Rows from block 5 of a small class-conditioned image diffusion model, named by matrix and row number. Rows with one number within an expert belong to one neuron, the router's apart. Each number is 128 + 24 x the weight over its row's rms, rounded and kept within 0 to 255. All counts start at 0. Numbers have three digits each.
After each expert's rows are labels from the 100 images, of 14848 (inputs lightly noised), where the router gives the expert most weight on average: "responds to" is what is common among them. Only what is clearly more common there than usual is listed. The data: microscope photos of single blood and bone marrow cells.
# router: router (model.blocks.5.mlp.router.weight, 64x192), inputs 0-95
# up: expert up (model.blocks.5.mlp.up, 64x192x192), inputs 0-95
# down: expert down (model.blocks.5.mlp.down, 64x192x192, transposed), outputs 0-95

# expert 16
router.16:175094142096131101158063137129151126125179131123146149127154108151140136183140148099132153137152135151108141113145164101117172159140122106131163152101123142123117115148124121130148144123155128110123120146139137151121145135158123141110137134129102163105139146078132106154115082106125163137
up.23:134139118172144103116159146104150149157164138164104119133132138093137110180118135129123095126129149107163106135117102125144094137155152108112126107114124135128128105101151123137122132100158163139149114060125116176142151125146136091139170139176112109142125118092156102133126071166130139135
down.23:143120127094129098154119153113170120107139139122127123106104122136056161144167158100141166106144123179128149141163106153153130134186152166124116128129123109113126092157102142148113123137103134107135162140124159148122102067119138166115135147085114128100111115103149138146119112123118165149
up.24:169124128146123128146136118178167129109100092118131125112133184140126126116126108159141146165093126104126173076085136094073136137133112164107145142151079097154122123090128114129081118123116127125118133121127170103116072112143128106147121158113124115116151173134115145159126137138119132129
down.24:111104164104147138107141132133105079123165161105153172121155111133116158105131149139106170115115174145111095145172132128145173128115129142134090175124097139104146089097107123136136167153120132111136102136141087117123101127118142115118139110142121092117143115102125098110137150117174154119
up.25:096091179116146128135139129067121113109117155102116117123161123095100133100092130082164149093153126125153124115099111103155129149092115126103134083137120126119136130144154094127151091121174122095124141109131147142154134109085146089100135129152129150130172159135185136159116158139106141128
down.25:135139164088130128144085148133127141074119121120136084078123144156164125092118114133146123116104129133111100087124118152108132118114121141113100132152119093171100090130128143106126129159099101132115118113133150154141125121133152142144100167132153141092071085117118163130089109116106146162
responds to: smear: peripheral blood; cell type: lymphocyte

# expert 22
router.22:107134138065132104083115146094128122083114112166119091139165119106149085129119136137151116106120094134090135135124133096155119127126146135104122119141095114108129158153152111128139145061107112155169138118112157136134181138111159063083174135134121133139108126149095114112174105109187137113
up.0:110117115136160079073093146145098110108121087109124117124123103119146077120097096116049126117137144129153157140114103156103155108156141150137157102134132128137106115157105117146134113148120136146104146161101152122155143143172127125124107141144108144168130133127117098169157155144121094131
down.0:138109124112106146112121121148119092130114163131119189107141150118126156134189127090143113083067128115126134115138137154146128085159133089077127172136154127123104124103119159119157126155122116129134132132139145116147115127123154145113074147086121156123088105112128111162140125116143137075
up.1:112150133146149130139149132136132122155138149140110128098179095145124089109128158114171158123089143128101100139133127138120099133128102127107188137134099143137142100146120137128134125161110145118099138139096108109129120124148134130156137135151154121107129135102116101102094085083123092128
down.1:120162130148134138122154136098179129133116189128154094153110118123121149097137108111160141186114113137151077141126120100163137149138157165097145106104163113094091131142145065117114110140137128123147123162133103132105110119172140127100137090120094147104125086113139126114120180165097149110
up.2:154128129140144156133139136127158113107082124138135137143153115158116143147123113142112123100157152134061124133133170062116123127150151151124123131133138129097099096121144141107146109150140145141143150130101107123156111134073150148119110110112110149170141094126053151134120113126110143153
down.2:123109154114107117134127122089134094136090071078110130127138092164140153142146132094132144134042132099159108197121116160155147118137131102121148118123132130156143154134134140161148150114102146131117105149130184103116136147168112154153108137129106159093115149138137124138123116115150114127
responds to: smear: peripheral blood; cell type: segmented neutrophil

# expert 57
router.57:109143098153160112163095124096132169139131099122120167121117148122123101137111120106121130145187147125099164130131142120142135164137123119170105096085068116110086130146118129128124126183094128170108136126096137114096133121162100155180096152108147113131149155122170126149111129137098142117
up.0:156201157143107161110111124099125146114140125119141131154144100136120166150087109176140069157150103129124154136154135115112133138154141138147136144119118164122083140115113122128130116063116164100165072144130109147122130136093144148105131085110124147131126118156153101120090153158124140177
down.0:128103180165109132095134136168124105116123137141099131090100191135078142153103174101091119128161111103103141138076161116135135147141111133115148107107133106140091117096129131144135103120166113150140098110130128096118117116174118156148133087120130089177140115099160142130105087140108136114
up.1:096126074153125140097110115120140167138071137082124109126076133153101113118129177126088082124129145109142108160098133123117120111134121114138097128093152128151121110110138128150119116134112119162112132129146139141143162132119082078066141110142125125131074143120127138111149191117124092157
down.1:112122194144147121148117132147147122143151152131138145134147125140143097142134098154120143121136146123131130115140125089113107125115102099114125116105149157127098136120133093129118113138116113097147158100087136106143151116113117153156107156105131138067155171137145174140119133105114087114
up.2:147109117101170095135142120126166144088098097124148129118114127128124115136096109121095107117122185116155169092112120113126120091137163147145114140122084082139101160125125116148168142085158128144103089117097152151125146146115082141127111116117141110155118161159149117136134176131122152123
down.2:123160113160116153108132140116166150128144118123126131134127127163113133111132164104138157132144152135151125162112120144129112128138068086158126108140099180128166082119133128090085142132129121133091163150147133087163152167107175144159133089127163134141190082110121146154082108127119111165
responds to: cell type: artefact

# expert 3
router.3:138109127153116128151095118109157075144141103127081165093177153147133123153140152104143138125152152117133116097154132177131143152156130108185126103094143110129092136150114151112119129158136122143141124125133139100079134154133128136164125125136168142168105111158134119133107100134108152101
up.0:153132140134095059140120145121095122109109142145138105147144143112098140157143112090131142124130117131165138126144154116112123127120130144098160145144130182171121129146177122096068157107140125139130163130094153128149147091089124142111167145120112100095101133103127135119155132119114092094
down.0:115136099143134150133120115117121125117086143095150107105078185141131113105124148107109119081074130128105146106152110143173156131116125077106146105065143112158124120108104139134143136132096075158145115089126111148137146095118125108135124131149118155125133100126198129099133142117120118159
up.1:136174173119174149097104154119094127155082114156141103115195118121120134129144113158157132153104098119127119119178126095094122090143100139105155140106075138125103136086172111137150156117110159126135125128075116172113173107117151143110149071132124085134111119110162125099122158135112106126
down.1:136122098135148118091142103133149135118124150132123128149130184087122153126157105117114101159137163162163109064103157154160135166119112101123150111158114114120148126108114100129143145139117133129113073133127175135095096141138096105110125125118113131111128154151082173151163102111167122130
up.2:142129131132165104096131138109091157144144140133106123114131095141109140122122128147126124134154063107126096145107122147174105147156094178138103107102153087106136192146157067070119109145116141107156126103134089117136109134117169141128083102121117146104164124153138133115124092152131108166
down.2:083095100143103125132192101097117119143121160155115135106146140119123122117126165107103165135096138100170144146157123140114138118097168160148145116137111169155103107136169146131102177115085108139156113082139158152133097129101152162070146143117115130122123153114106098123105112167101120121
responds to: smear: peripheral blood

# expert 10
router.10:150145115123147115141090129128086101105144137086115125130117157126131140121116064128163162118137149161094120119118151163124135138173143135173149074096136149114093150089103113162148138138121103129124133153112106111155140143190143142177115124099146101115144139105136077108110107129091110119
up.0:096122141154117144150172144099120133076146130101133113144141121140070112086121135144134147125129154069146154116157133115142132112125140129144124136141110119160141177121144146123121163125117135131152115173113183091161139130123132120101131103084116116077165140146137119142104136113147126152
down.0:156148116108155137120138115139142099151101168094147122118110150107107090152131154119036106113122093133142103174163160119094125137124097084108143139108106179142156099118160166107114114114157115119124110145105150137138131126179136115159122137145107157159097116117114145132133148141135160090
up.1:141104181084152146110147140157143117105145105139111188167144095135103135128105127100113081153127114106117138103124145179143125180145087158145119123130135089103093110184098144132125126126125129129136152122134132143133085174130152106152108143097073134115138092116113123103109122152138148073
down.1:140132116105138123107117088127159158124179163132111101119106157089108129148127150136120105094106144142108124138161117130136131123112128116103109141121093141145109112132101135198142173118128140133138071071112141101107140137150153151105144153121148133156131179132092158110112164163081122122
up.2:088109121133115117115152081110140122155116168161103114150161075129136107098088119122110125160109147146123167121134160112111143149141130192140115135179145145144156094119118103137161108105125121137147133134153136117125124085116125115135155141154128100150133155136132112121110139114115117064
down.2:143083108104118126150135137124134148092159115124138143112156117119112134159061102150113084158098175148127149148143105120141118156123111160093136111113101131141114114128121120140101055120126131116147156082131100160130121151138130124102109164072105133166168075149116102106100109173111092117
responds to: cell type: artefact

# expert 32
router.32:139101107146131106175084133120081147114137136091143150156129174175122124113137092129082124111161119081117160120148137148098177161117141135158112101090094118182086135124097129133114129195119105133091141126142152109134132140116109120145155140095150088108153156137115067145116106121100133117
up.0:138140118112124093138157119154121163192133110122136122156128156142114134138129147113141136159130120103140188104127125139142145091102104177123157131089143127117093120114159097143136092175120138132115117145138143110155091160159158108144106165153156139124148120121133121129141120148122107124
down.0:109143122123152132127170120148103139134131113155125141173146111125120148128120134150188188136097170155132088129094138104132133153135114100115112137135131138145146119127149138115143134121134125143165127141138130129101094133095144122139159125112128152099087134139142189141127193152107143134
up.1:131098128110107119122154174156107153177100123125148122182138137084132130134135141136115093120117126121146128112122125140154088124134159130158168115135151121120128110135136101146062118176122107101099122115146149105111104149108068093139113134117106107152109109115137092117106148143135164089
down.1:152133102153085154128153104123105121128119146118119191099145123121117123121116147142162160128166131118146129069126108136090101147101150113110066171155114149158126169126116086154111176104129131106128112155126111123156138128113138111119124113097124132078124133091142194137154143141110135082
up.2:102140119168110072122109143091098124084132142145093126108122105123099120145111065125140114135112132122153119151163150134118136098135164112092135122137081125154104125153183118133123121135134163163113108135130148136132154120149082135146136096134122111149102115088153106125120135110131132149
down.2:079121099143117108125150078116132136127145172157128131125113142090092103149135160100134183165140085105130134160081128140166110120108133120149133158147100140134097119128128162116119117151147117130126142146134133104149126121118151094119126163149141141150156117099135143101075115135145116100
responds to: smear: peripheral blood

# expert 46
router.46:140089132135139108158096111117112130124175089122154138141125131176109117108141103097123099165152176099135151094133120124129127153096105144126104089108131155156116144133105143152123121123126111146135132164071115141112132148141107166143130139119159129101145129142174102144112108147119130100
up.0:138106178169139106163155113144143150099165108113097158167186134114141122151117136105186123187128145148140138137103110153149119192113127151156129116068097101091081146124113119121120105168128150103142127094155166119165159133096146137149106121104111119117168126119115142086139147146124113112
down.0:129143132130127131119122148120089130143123123090134107102136176136159108117142136138095151083121096122110123134128135170122121108134147147101125113109115128146155096117148166112113144130149146136138125069121110134143123109155135107118109124155153139131093118135093104108169116119163093137
up.1:144150090132174124103073134132133062138117128142160124096153111131127137112127156118143125155130122159132151145168105115141138146139128166110141136122131091126159092144173101140130120091123123116118139144115122129144143113133128126071165143135144111155149117129128110127114144115112102121
down.1:116092149149128120171160183154119135142113112088125133148164190137149084097094107101099144147078126118110145130096125136131102146114147205084169136124119131099135114159122147120107111117139139121141114107124085114133088126125095084142151141090136139107122118094085102122139101158132118117
up.2:125134173130095059118125108147121154167101130115117174133117158108108117089127126095172103125092116166159117059136138175116118137150153130142134088115167164082142135142146129151127154158116150084160102146120125135146116145105128116130128130127128117084142126150090105157122093197125104135
down.2:097108128155099133132146102121168121159163115143112131093139133145137133125149137097147106111187134075124121166138147143141111113137106180112098143110090146125083163115115095127108143144092122107134070077160120152111100096175110121123123123131123143121092131076132187154124139130086067148
responds to: cell type: erythroblast

# expert 5
router.5:169149108112108139154122129105113111128133119154112163155117156103126182134092079128094132131149111114114168119110119140116146154127130126168146087119157134155123137119120081130110127183136122089100168141129092106118137147136094132138118133156149151162141082110131097165131141115115136127
up.0:115141166146145160152135158165142128110142129113107152085119091109130082144120142174150147168117101126121112114133158115115149180088065159142097107136146139136087149162127100122132180139114126119113193133156130129107163113140124151142125169111144134141115165150117173127148149129159144141
down.0:169134126145127094091133151114165160133141146113140100146117174137164159160086126129130129125105136143109089100155112153123159134130152149121160133112108172090160086143118124145111100128108103143116107112147166116156128122152117163119144108131171088133168146117138113105173083113132115111
up.1:128125109125138156155130121169076188107122163155128141070148109093101158127151098122121127165102130139100146103128116131115129122085118146151137064124136131095145130125137118164130088130160126143143101151150140121084134130099143139125103141101116144116139128150134091144139111113156112089
down.1:205106115174105116113127153112172090135136148105145095109114128115132100151081157147081086117146128122144116142111166157148133116143152124118066151136090128114153134107123141149127136124118120120123100104148159141180116133138147095125125079146115083114117140116156153115143074114139129134
up.2:130103143142158130106102107086133133115093102112174090149167130144134114113102127166169128140095119132087123152125147103158117130129175133107121147139140110148122125166174124138106097141130155132127176137135137134145157159083129121144092115153101137115093117076159132136136121140088166088
down.2:123131143155072164127100091145096169120103124107103145134140135144184123147154118100118098117094200058139160146087099139150125144126132067119084104109114127133132127107143139119113168116121115150152119130149124106142138121121123156088150122170155117119104129147103152090096120083118121151
responds to: cell type: lymphocyte

# expert 47
router.47:126141120134132078151122119129100154097107116094159162144151152126140130144076128110099099126141127135152159129159084145114153145145123189119134116097117116138151157111127081082144111127141147111091157117131160089133139159149151093077117110130111154115145131172089144136131087126132142132
up.7:145113149143132170126129095126093088108113118133132117123131141132114118138159112130139090105095169170113070140058109129096158131136132105102132148108102145137123159123152135132172147139136119147157105179160104159138105098132120136097108134125144144076165152138116143123153162134108104158
down.7:112139173140155153171121143138126125135142142140114136103146166101130106091119102107101151137142112094110168154130135117101120154088154098155080117148130135139145182137118142148087143119136128094116116142133142118157168160145121114136114147147164153113082170153101140149112099134153102159
up.8:106106088134136084087113122126135122119122111142178082133092130122092131118091103116150121139129125134112134113131121143134101173118104174116141109106115113126072065141094139160160108113052092133100155158125120110104159128139117140102143137110145127122145108115093131153118106158119125085
down.8:108130169117137097146143116087086115193142131139100129108101184082135125143170077122104122144134146159131122120163160163154130152128095112137131139121139175109164147102109138116124125129133162129118094120120124109113107097114133134120153126143115141118096117133133123156143143129131121150
up.9:116115138116138158147098095109159153160126093159140088105133122145121120102140107109126136141130102145141130121142086154131110090135146133186138167200122151109099103138142103116164096129108113120155147161136096141136097096146142115132158086114080116103154116145109113157129149118114126148
down.9:132128103094090127141161138120112112152174151102128161098153090138150137131140122188130133164170148126138140134123121121129138101130103100116070106127149076157105123099128103134144168075125140151116179097131105119131145130138166099151167125118152109082087061133141124132123150113182145138
responds to: smear: peripheral blood

# expert 49
router.49:126101151143140120167097132155127115106155132113130134085135183112153149133144091168144142114161137094131156099124130177124167107139147101129124076055139102120091145126101121145146141138154133146132133136163142109145144129143107109099110130142112123170186115136150074148096137102093110092
up.0:104122108135185121086123149154129132139127132144177118123129133138104102156100153131165079168125117131104161107118112127128090146146108193124134146114094151116108136135150119144118123086169155142163128172115135134106170146132138167127153169113169138132103156123136122120119143146087123127
down.0:148077143128133140120104123130097086115107084132070110098148114095113156121143159142108167096135155111147154143123126159142139140148089143139113100130165134141103119138120143130137146164133104125159135100120151127152100149098149154146098106107138126132112147123144172134125140158188156123
up.1:181121202128149124147163109133137105094139136125156130113107148124118119116124149107125124181132120125137149099130110111116152100131112095108133134135108133129147072092133134117113087081123126136096112096117126153133048113104138113153115122126118190177138142134120099065107114116125137130
down.1:164109153146138146116167158111160175150112114118144097135160131114095151134159138114076073099143130135093136128111088135162132161150193139117122138115107171117095148142127123103110147130119122145123175136121158129137133117131150141171093117113140131120118205134100139137096087115114111079
up.2:177133098132120144096120137108093139105145118166124121156118105153110096159106145107125138124127172164095134149089109153152142168166130127088159164088121158116149098151152147132113146139123072101134161136132177126137144167118162156135133145117140134169128113162120149114158097115166110117
down.2:137139128141135152149109139167176146098119114104153146117125147145152150109129129072158149120090130130167155116156131101119130141116105117108128145126120129142144116141132132119146100146086103143116124173076101080120097146129147123150128147132145130167149140117156148095134105174142160130
responds to: cell type: artefact

# expert 21
router.21:157110120160111145109112135141151112101113180098130104150126188125076101113125111134150149103153075117174166119128135138154116163169137110132134115134155146102094155164152120117140130144120161144120132132142166111126131165149167136131130142104135144109115126149171174119133100127086163123
up.0:106145148159141087159161138144107072118138174152098156119131128111127196127160160115131126176123135138159159128099156061107112115105097107118085133148122106162067096137172118129121110119111153082142113123132126144162136110167101105153141135121119130135119099129129158122103091114155154123
down.0:112170151091098141104127117135105141122115140123112077123139166072140090126129111139124085096116115140124156138156133116161133152123128104095123150126121140124097146150149092127134163095119104148129147145160153112160110137129134123136139139149156178118127110127103111120089152115116156119
up.1:093090093128107158115111126145131145117152127111157111120139154149113140166131111124090131070135139110111160140113125137134097090122101124119141102088078128150182149083128128129111121183121119118113148151127132133127139134113182130097157123145101142138099120081144117123131125123117190143
down.1:064150095151131106111142131127153122080129121166119131116158172163150089162110118150135116139162118138112147139187107126127134099119122115138097178126143131146101137117155085069127113119132101091130121107127188153113134176132123120142146134111127167140130128091084187120110108141160150114
up.2:156158174136103154105131128144120106101085142091145153067100136097115119108103131110127147115137130094129105110108143141129101118126113113147142130168157139131107134095152124147143126139142145116112149104115096094136124128103141136147074131125129178143118123130123136117104091183124131165
down.2:057133130098166141108141121124106126121154138122120079132133082115136146132146115150124127119153103128104118149131133129169147100132132141121160144123124117140150126165157122114154092137115134111160114116144093073135105156122133115112114147068142116091167093163127148114138085091127131124
responds to: smear: peripheral blood; cell type: artefact

# expert 4
router.4:145104095130149075157086094094152140145100109134167149135115158123115132139088107123102100158152174097138184133140143123100156147157127142142099070078106076133126148140138147125147120147111130112110135094149130099128142100115146157123132109139155121130126098156134126150133124157149189095
up.0:093110081137152107128128135154154084068130103129151126129149143117133165146074134155110133133113126119144191089128138120126120126096139125110116090102137141118129176181126115175152157149154114121138142111125155111101155133132118160110133077111106156141133134156117123131126143180148114109
down.0:128123149117109157102089142138103089157152112143106111123146133119151112111170137156133140147088154132151089167122108095149141124118115115164115166115144149134190128110111114187131069154124100132093132087170143163120124135150149154117167137143143115080153137147157154105110146144139113131
up.1:182090146162102126112169132099076148159115124139102099070147136136130182134138181083164127138045121148135129166160105159107133135129122134091113106106120119143148134135163139134089109136117122129188119116136110102091107121094143123099127125141089095105138114105110116111112153113139128079
down.1:114144155157130105100138090087132108092098129117144135094109114143079118110115094104104131150169159107151168085110123130100132136138110117128092181165135148102145138130147125082123091092153088118114117100148129127107131150159152152176133117098150139126109171098148140124110148087111111156
up.2:120106138162129166133147104176084137159127162159127135145103107090064130109121102126115121105118107140122077123109120117154138117139116122123121122141155135112123132129126145179094125099161104121121115081143126135099066084174133115094132132121125120124129151121089136108140145136119142124
down.2:128126139147126120096156101145134135096086121130131131093091128117190117147075162146104143145134150147115157109135116136085156113090099156136170149119114175188095153115138117130144094135123116141120083136178147143115104128137112132120120120084128152125092140121124123181138159133107163177
responds to: cell type: erythroblast

# expert 11
router.11:130120094136137138151064143125141100124144113143119135135152168112133132098122083129125076156141118105131166149146155118121183175129122159121120105085064167134149151137099134119114119096126146143139150114157122106170117116130111141168141134155114108128140123101133154184078113148099102117
up.0:127185091136109153131106110156162143097111136130132097098131148107110109161092128100144143155126156103115188164121166112113136124106134122143110168175119110124162141106132136104145132129124168159114120153112132126160119133153106183130100116138127130145094139145156146137140103181120166151
down.0:181090154177099124105107144113100116137151172105127121143153116102125128107098125159100122182157114148144162158109097136152136094107135104117113123074139133077132117150134118137089143132158111127159149122140159119160170155090124122133116075113094143129139157141112118155115162098103144141
up.1:118101151093141121156079111136175139143085160127135133147124078131166138126093135125132124162142135100146153114139107129173114137151175115138198096109096127144173116125140081094135112188157128145122117149137109112128146152139071112126132106120141109113090144144121112092135096140115109158
down.1:130123122132143125117122111116139089148159115128113151123131154173164145106129094103112129105125165173126160179125119131127144152105109137142095080109118120144134129143116115133094118152122127101125154128131103160143127175105152162163131122137140095115059152101132162115142128119078073101
up.2:114079129081131116124123187123129145163165162117100131119144124108096149115140141145113118114132162108135128093113122101149149096101112113138147157155145145129131144148123147136102167134111069134123152103198139131075169156132121136169134132125100140112109108144117156138147097142196136091
down.2:132122149136150118127109105109123089131140151130118102166104139114120138128075132117130068119118126176114160139158125113099102098138122159093077120111121135089117105150127096124128155099132106164145118142119142103147141128063131157145143140125154112119150111132129136122158146139114114153
responds to: cell type: erythroblast

# expert 6
router.6:127121137122145101135076150094175108127142133112155126114154123130134083151118151077112139120152123121092132152131091151130118176148145168125110129085102144143119166079082137118153151133129155160066174124103151128113173120138117171142156107094110119143147141080128124107100129122093122126
up.0:138084123134156124143084100135139136133158139110134121117114153107138120130148099176161109161190123119146143128132126125101125116131106137121116082121117147102072156146096107152145146131096123129105183139124125126114153088139146148120122208098103189147109115166118099137113124081161134102
down.0:116128110098125144108060117134166139083144117104102137133128121125138134090152112090099153156062132169130131149138146131162126119171129084166107174110110116156171143078210126135123116084143164182168098119098109129137108121091101149129141133145135139138114131120174145141131130169104084143
up.1:148086111118111129117114127129164133150140170136103117102063139135170193134148076124121148148077137105164134132181098127116096108107105148141137097125163125091121134125129125128142140130128134066123139131143151141146137103148098160165150097128108166102157140130152125119111115141120128133
down.1:104126172089171131129142094154134125087129104125137136104133149148087158155097150116125132172105157098145173092126147167120163121123148112140107117135107150117164104112162101133145108107121113176163127100103167105155136142094153124146148099145129110124129142146122136105115101177140072140
up.2:099116130114147084181101110101108122146171165123128123110144130121110120167100155145144140125144180114131155089162136148136143141154154149098117169119074147127115148140126142192130120103130161141141124147173070104115128069107155138117131088106125150167115154108124180121166109130126081089
down.2:073129140136096141126112174141151115182159107172088131157149073107136139131073114093127119109099139136165073170134161125162134148155094118140130116148085133131095095148115103112142123138121100124127100162148123149141142122091148134121147130079142134152135132088150149091116108121102137129
responds to: cell type: segmented neutrophil; cell type: artefact

# expert 19
router.19:103132108115134104140108134140131131112118104139099172148124141126097121109141124169127126146096099115109145175139146117176100151118085131128108100115103134107095132135089126111173175135162101105134149127164092123130131099147125129087124142127126115162120101111082138117125155121120171072
up.23:146117145111130110152126143113122070088105104110139137119136141131112122132076109084131133151148103148117140165141115106141137166119120071125132152131108106099079112103110090140126150134129099107120144108116153135142140156125174098163113123117110161182102115138181132146120139113100136116
down.23:135092139146117111132160134107086096145132140107120150138142150132113152171120110122171115092130136146145166144130117119173124117144116143149125148118153142147116173102133174121159148155131143104118119163111101150105100091104123172148131101117145108100129146114062150142126161117145111115
up.24:138081154119115101149122132141140135124133127103120136113149095140128145164081113098108092113158158147167130113171132122127115097075092157145141135104115126161160118145160147099184126109127137171127074118158114125147117118123123107148118109141138114121102131125104122108102162126155127110
down.24:143128152137143130121137105173106113180114104136124106133123077144161167133170120089110128085060102118113138134124124117128130122177141142100154146130174096143164127150141165144129120104164141142068143104113147142101090105146121099131175121133107098083094097107117080093130151120174144161
up.25:134145120121150089157083147113121109134124113091120159115144144135100144141125161141168111170149125119134171138146157107125162132130099133108162107117130148109140181106138147141134144141147122134116078114102055141144118139178099099137116161154143144182145109122134078132148109127149114151
down.25:119093127139140098144111123153124093155118110143133104119154096119119175135121108071097142103157147137159116141077112100137116145135130127156109173149150116188144133124097115126131149110116136184139146117116176106096115138070138151134145091146164130096100094135094129120121141119117174089
responds to: smear: peripheral blood

# expert 23
router.23:142127102127122138163098097153125115119127143130126172123123159148140095135121152106098119145159153130140149137138134143137150152085129130179115125120109151159112120142125151120127162183120125120159138087131102098109117133152142092166138154113201109125102162093132150109100122127076104077
up.23:135138139142116125089100108183153158113157152130155120137142087125140111095171083142125088116150154146136153107149144119155104169130124129159133087097127139079119096137136112104129109126112153137114174111145119057124156142107129106141123159119145142155153165096127119140127099134154126154
down.23:127115145129164132134144116096127124114115097117116111145084113143112173123084138137096161187136123118145147180152131147106130132137201106122107169140171187158117131164131139123098093111137144121145079160139142175148100144106113133164123097104103148170085117139180109098140133147190114118
up.24:137155129142142156118101142113138106147103104116087117152106144136086162132155106137128107116115136153148114113123109136099095105131143114093133147135118109105102117132156097118178128092094182100121148112087166108076147149134113159124155110066134105153110131111154153128082142116162139145
down.24:120077107110139127082095108128131125150116138128163113105138132148167112130122122126133174196153122139112163144095125111119140158143125150094091122131153157129200168114126104126110128138135108134155116159138150170135121091125111099160137090130141147146121114127134105128159115146109148169
up.25:138137154103125130148118162140123141121117131110154145184196123133130158159121161133169100123139108138140150103178152112087169181129134110151099161127122158129074142116118128134129128129119133114103118102162102144130134105132126136090119124144114146144153158135162105152134128123137100133
down.25:154082148101138140122116082133147115121156125097094167114121109137106114138186146152118124121115114099112105116175136118083158128159130129130146163153123167094137114108137131113160136124121121137118086134126132115108108096111146127153110145147137126172117080138131174168146140123173136180
responds to: cell type: artefact; cell type: erythroblast