Rows from block 5 of a small class-conditioned image diffusion model, named by matrix and row number. Rows with one number within an expert belong to one neuron, the router's apart. Each number is 128 + 32 x the weight over its row's rms, rounded and kept within 0 to 255. All counts start at 0. Numbers have three digits each.
Before each expert's rows are labels from the 100 images, of 14848 (inputs lightly noised), where the router gives the expert most weight on average: "top examples" is what is common among them. Only what is clearly more common there than usual is listed. The data: microscope photos of single blood and bone marrow cells.
# router: router (model.blocks.5.mlp.router.weight, 64x192), inputs 96-191
# up: expert up (model.blocks.5.mlp.up, 64x192x192), inputs 96-191
# down: expert down (model.blocks.5.mlp.down, 64x192x192, transposed), outputs 96-191

# expert 57
top examples: cell type: artefact
router.57:109185067143154119136137088157160086121106175161149088122130137133144167164133089161081099137195130136136151178111111107072159071149187119095108153150101130093100093174142116118179149146151176150119174129143130155135114083102046127119171206132112075155137175094113163095103172107121100118
up.3:166173127129098122148134100172187093101125112113097194116143137106153147057042114074142143113109082107093094134148143171068155168084120152029152162087147147187120145089080117138126101074127145115161207107106146129146165120125116095108103123115120140075139162134117182076151179173114067144
down.3:134108075170081087117095115201155176141163124103133122124131130167146142161177169163129045137206046117081136073128153138135128195142104120134113134148145133164146115173184130179116140136120136119152054124117178121028178146101183152150144126148112158118101102166087046128066151009133158145
up.4:139142140206131131134108083087186117138120138058166106167105130115089201098123114190158161147157144130091106101160128154153084088141126114127186110123083131094115168165083174086124086158130114074172096110130100162152145093141155120102169126111177137103174141179116140145106161078102065087
down.4:115164070064162080141093158112067145134128124203082109125170105157116121106115138134164129103138085127161105170080150112119175114121110120141122150119173193103069165128206064200158176124147158166177186146101128117085139146141155143068168143128141093156109116194133100127137138120181103117
up.5:099054109108141100076138107156145147118194073086112129154130159140097133156138120129084135086099138140092132138122092058107171067108085102165099141152158176170176129137126150088078171161123135131171094080086134073095108111145086135147116112128100137087156143112108123114159130041120127158
down.5:102185114146118182109146129123151090133110093071114118133162160158145170115098109091164108159112086117107104116161136106046147106150179094106120123143164155062027119134084095126133074155175172112083146112127103103115066129125120147157171153090165099181121138173197096163156145192158085111

# expert 43
top examples: cell type: artefact
router.43:159145116161118104077145095052100197106166117117106074152128137113128139142154142076137186172199130075127143145127104120116116069138175137137125187116100105102059132118125151145076138094109113159115163141124143152217117139102056136113116148082101118195131113169094086096181124101132132121
up.0:128122133148135121066088105107139141082131204105128113104112124127107177098093148111132105122120207138065137163119162145170101135124114162133126100183090080084163164133119127179150157113121167085158098094133170116113132136124159134151120142156134134160162106146214173173102194223123142184
down.0:112160115128107160101117094106120190141173153129098139156201121127088129141129129097155171137053169183114069129144082144086134158142110128133183111147128179149134115158160132147187112168089081131143031119096155136129123143106150046100091112079120134074156176138053130091096095176100081155
up.1:198125156147144101107148144108131111160158156086156121098113166064143118092125139034139121080106116193159195146164163139135112132124187203152138137146074119125150133085158109188068101164121091150145129086130153105123119140151104189098097061118111130093111129089169151142100133084085071116
down.1:134184155157071146153078104119118165126131133161168159074116094173044154130109149154104115109120154096116161141104141072106092180106120087156214140078114149148135125142099077131118093183142102122095089119127106092178154187134145121139178120117171102185148098115102170090118039154109119105
up.2:125123154092124124141122181165142143110080149077129152195126168148078128091130104145083055099146215117163165136084123164134142128113184118092113165121123166151119132149130125112137130103125170102133161119122177173144170136126132109137095170200118207153090150150171136176116140114140116107
down.2:131090151174156161095112092132143166096143097158156126066148195138098118102124113104215103097118150185114106076146139138088115089135069132157142109145110118104116097157177164146089166143121127156107129122170134082146153142160142083159056144125049134123157149155133111114102114090093127195

# expert 46
top examples: cell type: erythroblast
router.46:099154161127084153091084055112186107134101140121113111160101080098102075121145082067092107135176112129146136191164068153121141059138185172093114091119083138112060141126143096113104133086128088145142158110191084081071119125151040109145101094107151081095136094128107177108140134108203153148
up.3:116128091133148123156110108156118132181029105071113115136072181174113126108071119073122104079127106170067072081147159144108082140073105143169118145169108181133182095130099173179141108079106065067069150180089119136134098119183147153059106156117141144118132123161163158128095146122111166108
down.3:148143115132126136132159060123116108125154152183070179095175117070150163092065101086162124106137172086118132126122124139138185136140114111125112119160138164129186182151191103155093107187131150165093162115167136171161087163178186163125157090073110133061114157126136109140126074128130076111
up.4:165102080088209133089136070112162128076159153097057155098084103087140073184130084149071147133124122170152136084073146158146133126124162141104083154127114096148213127138112153113137126137147122082128135128083178130084069149124121109157083084139160117137094077127136058167122164189093109095
down.4:111124126023156123138164043172119129112136175169132163137148088093146144166096143155138101131112172163127097137108126117133173139088119116194157195150129126177113079146127097118133139152147159048103156122116124101137158124129180137185104099117137135128118109135179170132202168130122110118
up.5:125094128102086080170187136150139113149179145070195143129125132143094136116108140139131109126143131112193160147109092098083103154093119128085179129148126157083078102098066168124077105110157136154129091112153136141049135112177096108160117084150091106142130143139085083157135197085169131165
down.5:205174078198163119070117139126133152146144034137100134060109130106121129093112141131128087139128119088110143114156121073123179159097162139113218084136117118152126144161183126117153164082166135145126157156081151149139153088123067126144168117077123118170078096138203095160168103124144122143

# expert 50
top examples: cell type: lymphocyte
router.50:062185117137139108100157067082093116175155167168167083159126158119179129130149088074134119130113150189151139143117086130139164061178194085099100108118113081107078110136122120123157095053103151135121171152142078051141102095117063114181114123125087128164112140122101101138086103068148118163
up.3:219093120148127163031160150205114073126139112148106125119127146138084169255100142129172147105113093123086096149146133130159086155151050104089141076097124111112161142153097129100131106166168104078098153192137083106115144155138156167183088161150113105121101111105155150092109119116123131153
down.3:123074123130035145156123173174105112092127124071136073144102102126109161112096099125167095160129148146122147154118151117151139145133069135196169100124104123085109145130174211130142112124085141144186122075130140150165138118110151136054120095119107186169130108138148093117134171081188155092
up.4:084129072112140103110100113096133150169150115126099133108144053162150120159108158098124096172099110143109161113133120108086121169142129112121147135138187130111162074119147163130173124106144107116131143127132108120157156148166067153177196133121126094148112147136135074055184154130126131065
down.4:121158145169123108111145142151060051155152097079149115138109087125086161125066146109144131159120102075148145114121134119157129146194069107164185112181155106123084096094107108119180129092116115157140157110199148150138160133078114136125086036060093117143096119153091097149122156147182138153
up.5:106115157156073114103131176133163132108176126136125154152114152095101182153118111149143184105169083128192185200088101161090107196136170121120127134135152128104206100140131164106103177187108079120154165150134184153088125134079080149006145131127108139108133138170126127152086111153090118087
down.5:149126144168086156127130150096096129127138184114123132148151080132119134153141114096142152161141070113147100124108116129167126161123094120143101152072151074084159166060161096123165102145114085180088120143163172115113174133125120124214138129127089121140129137176101133185153133060128165139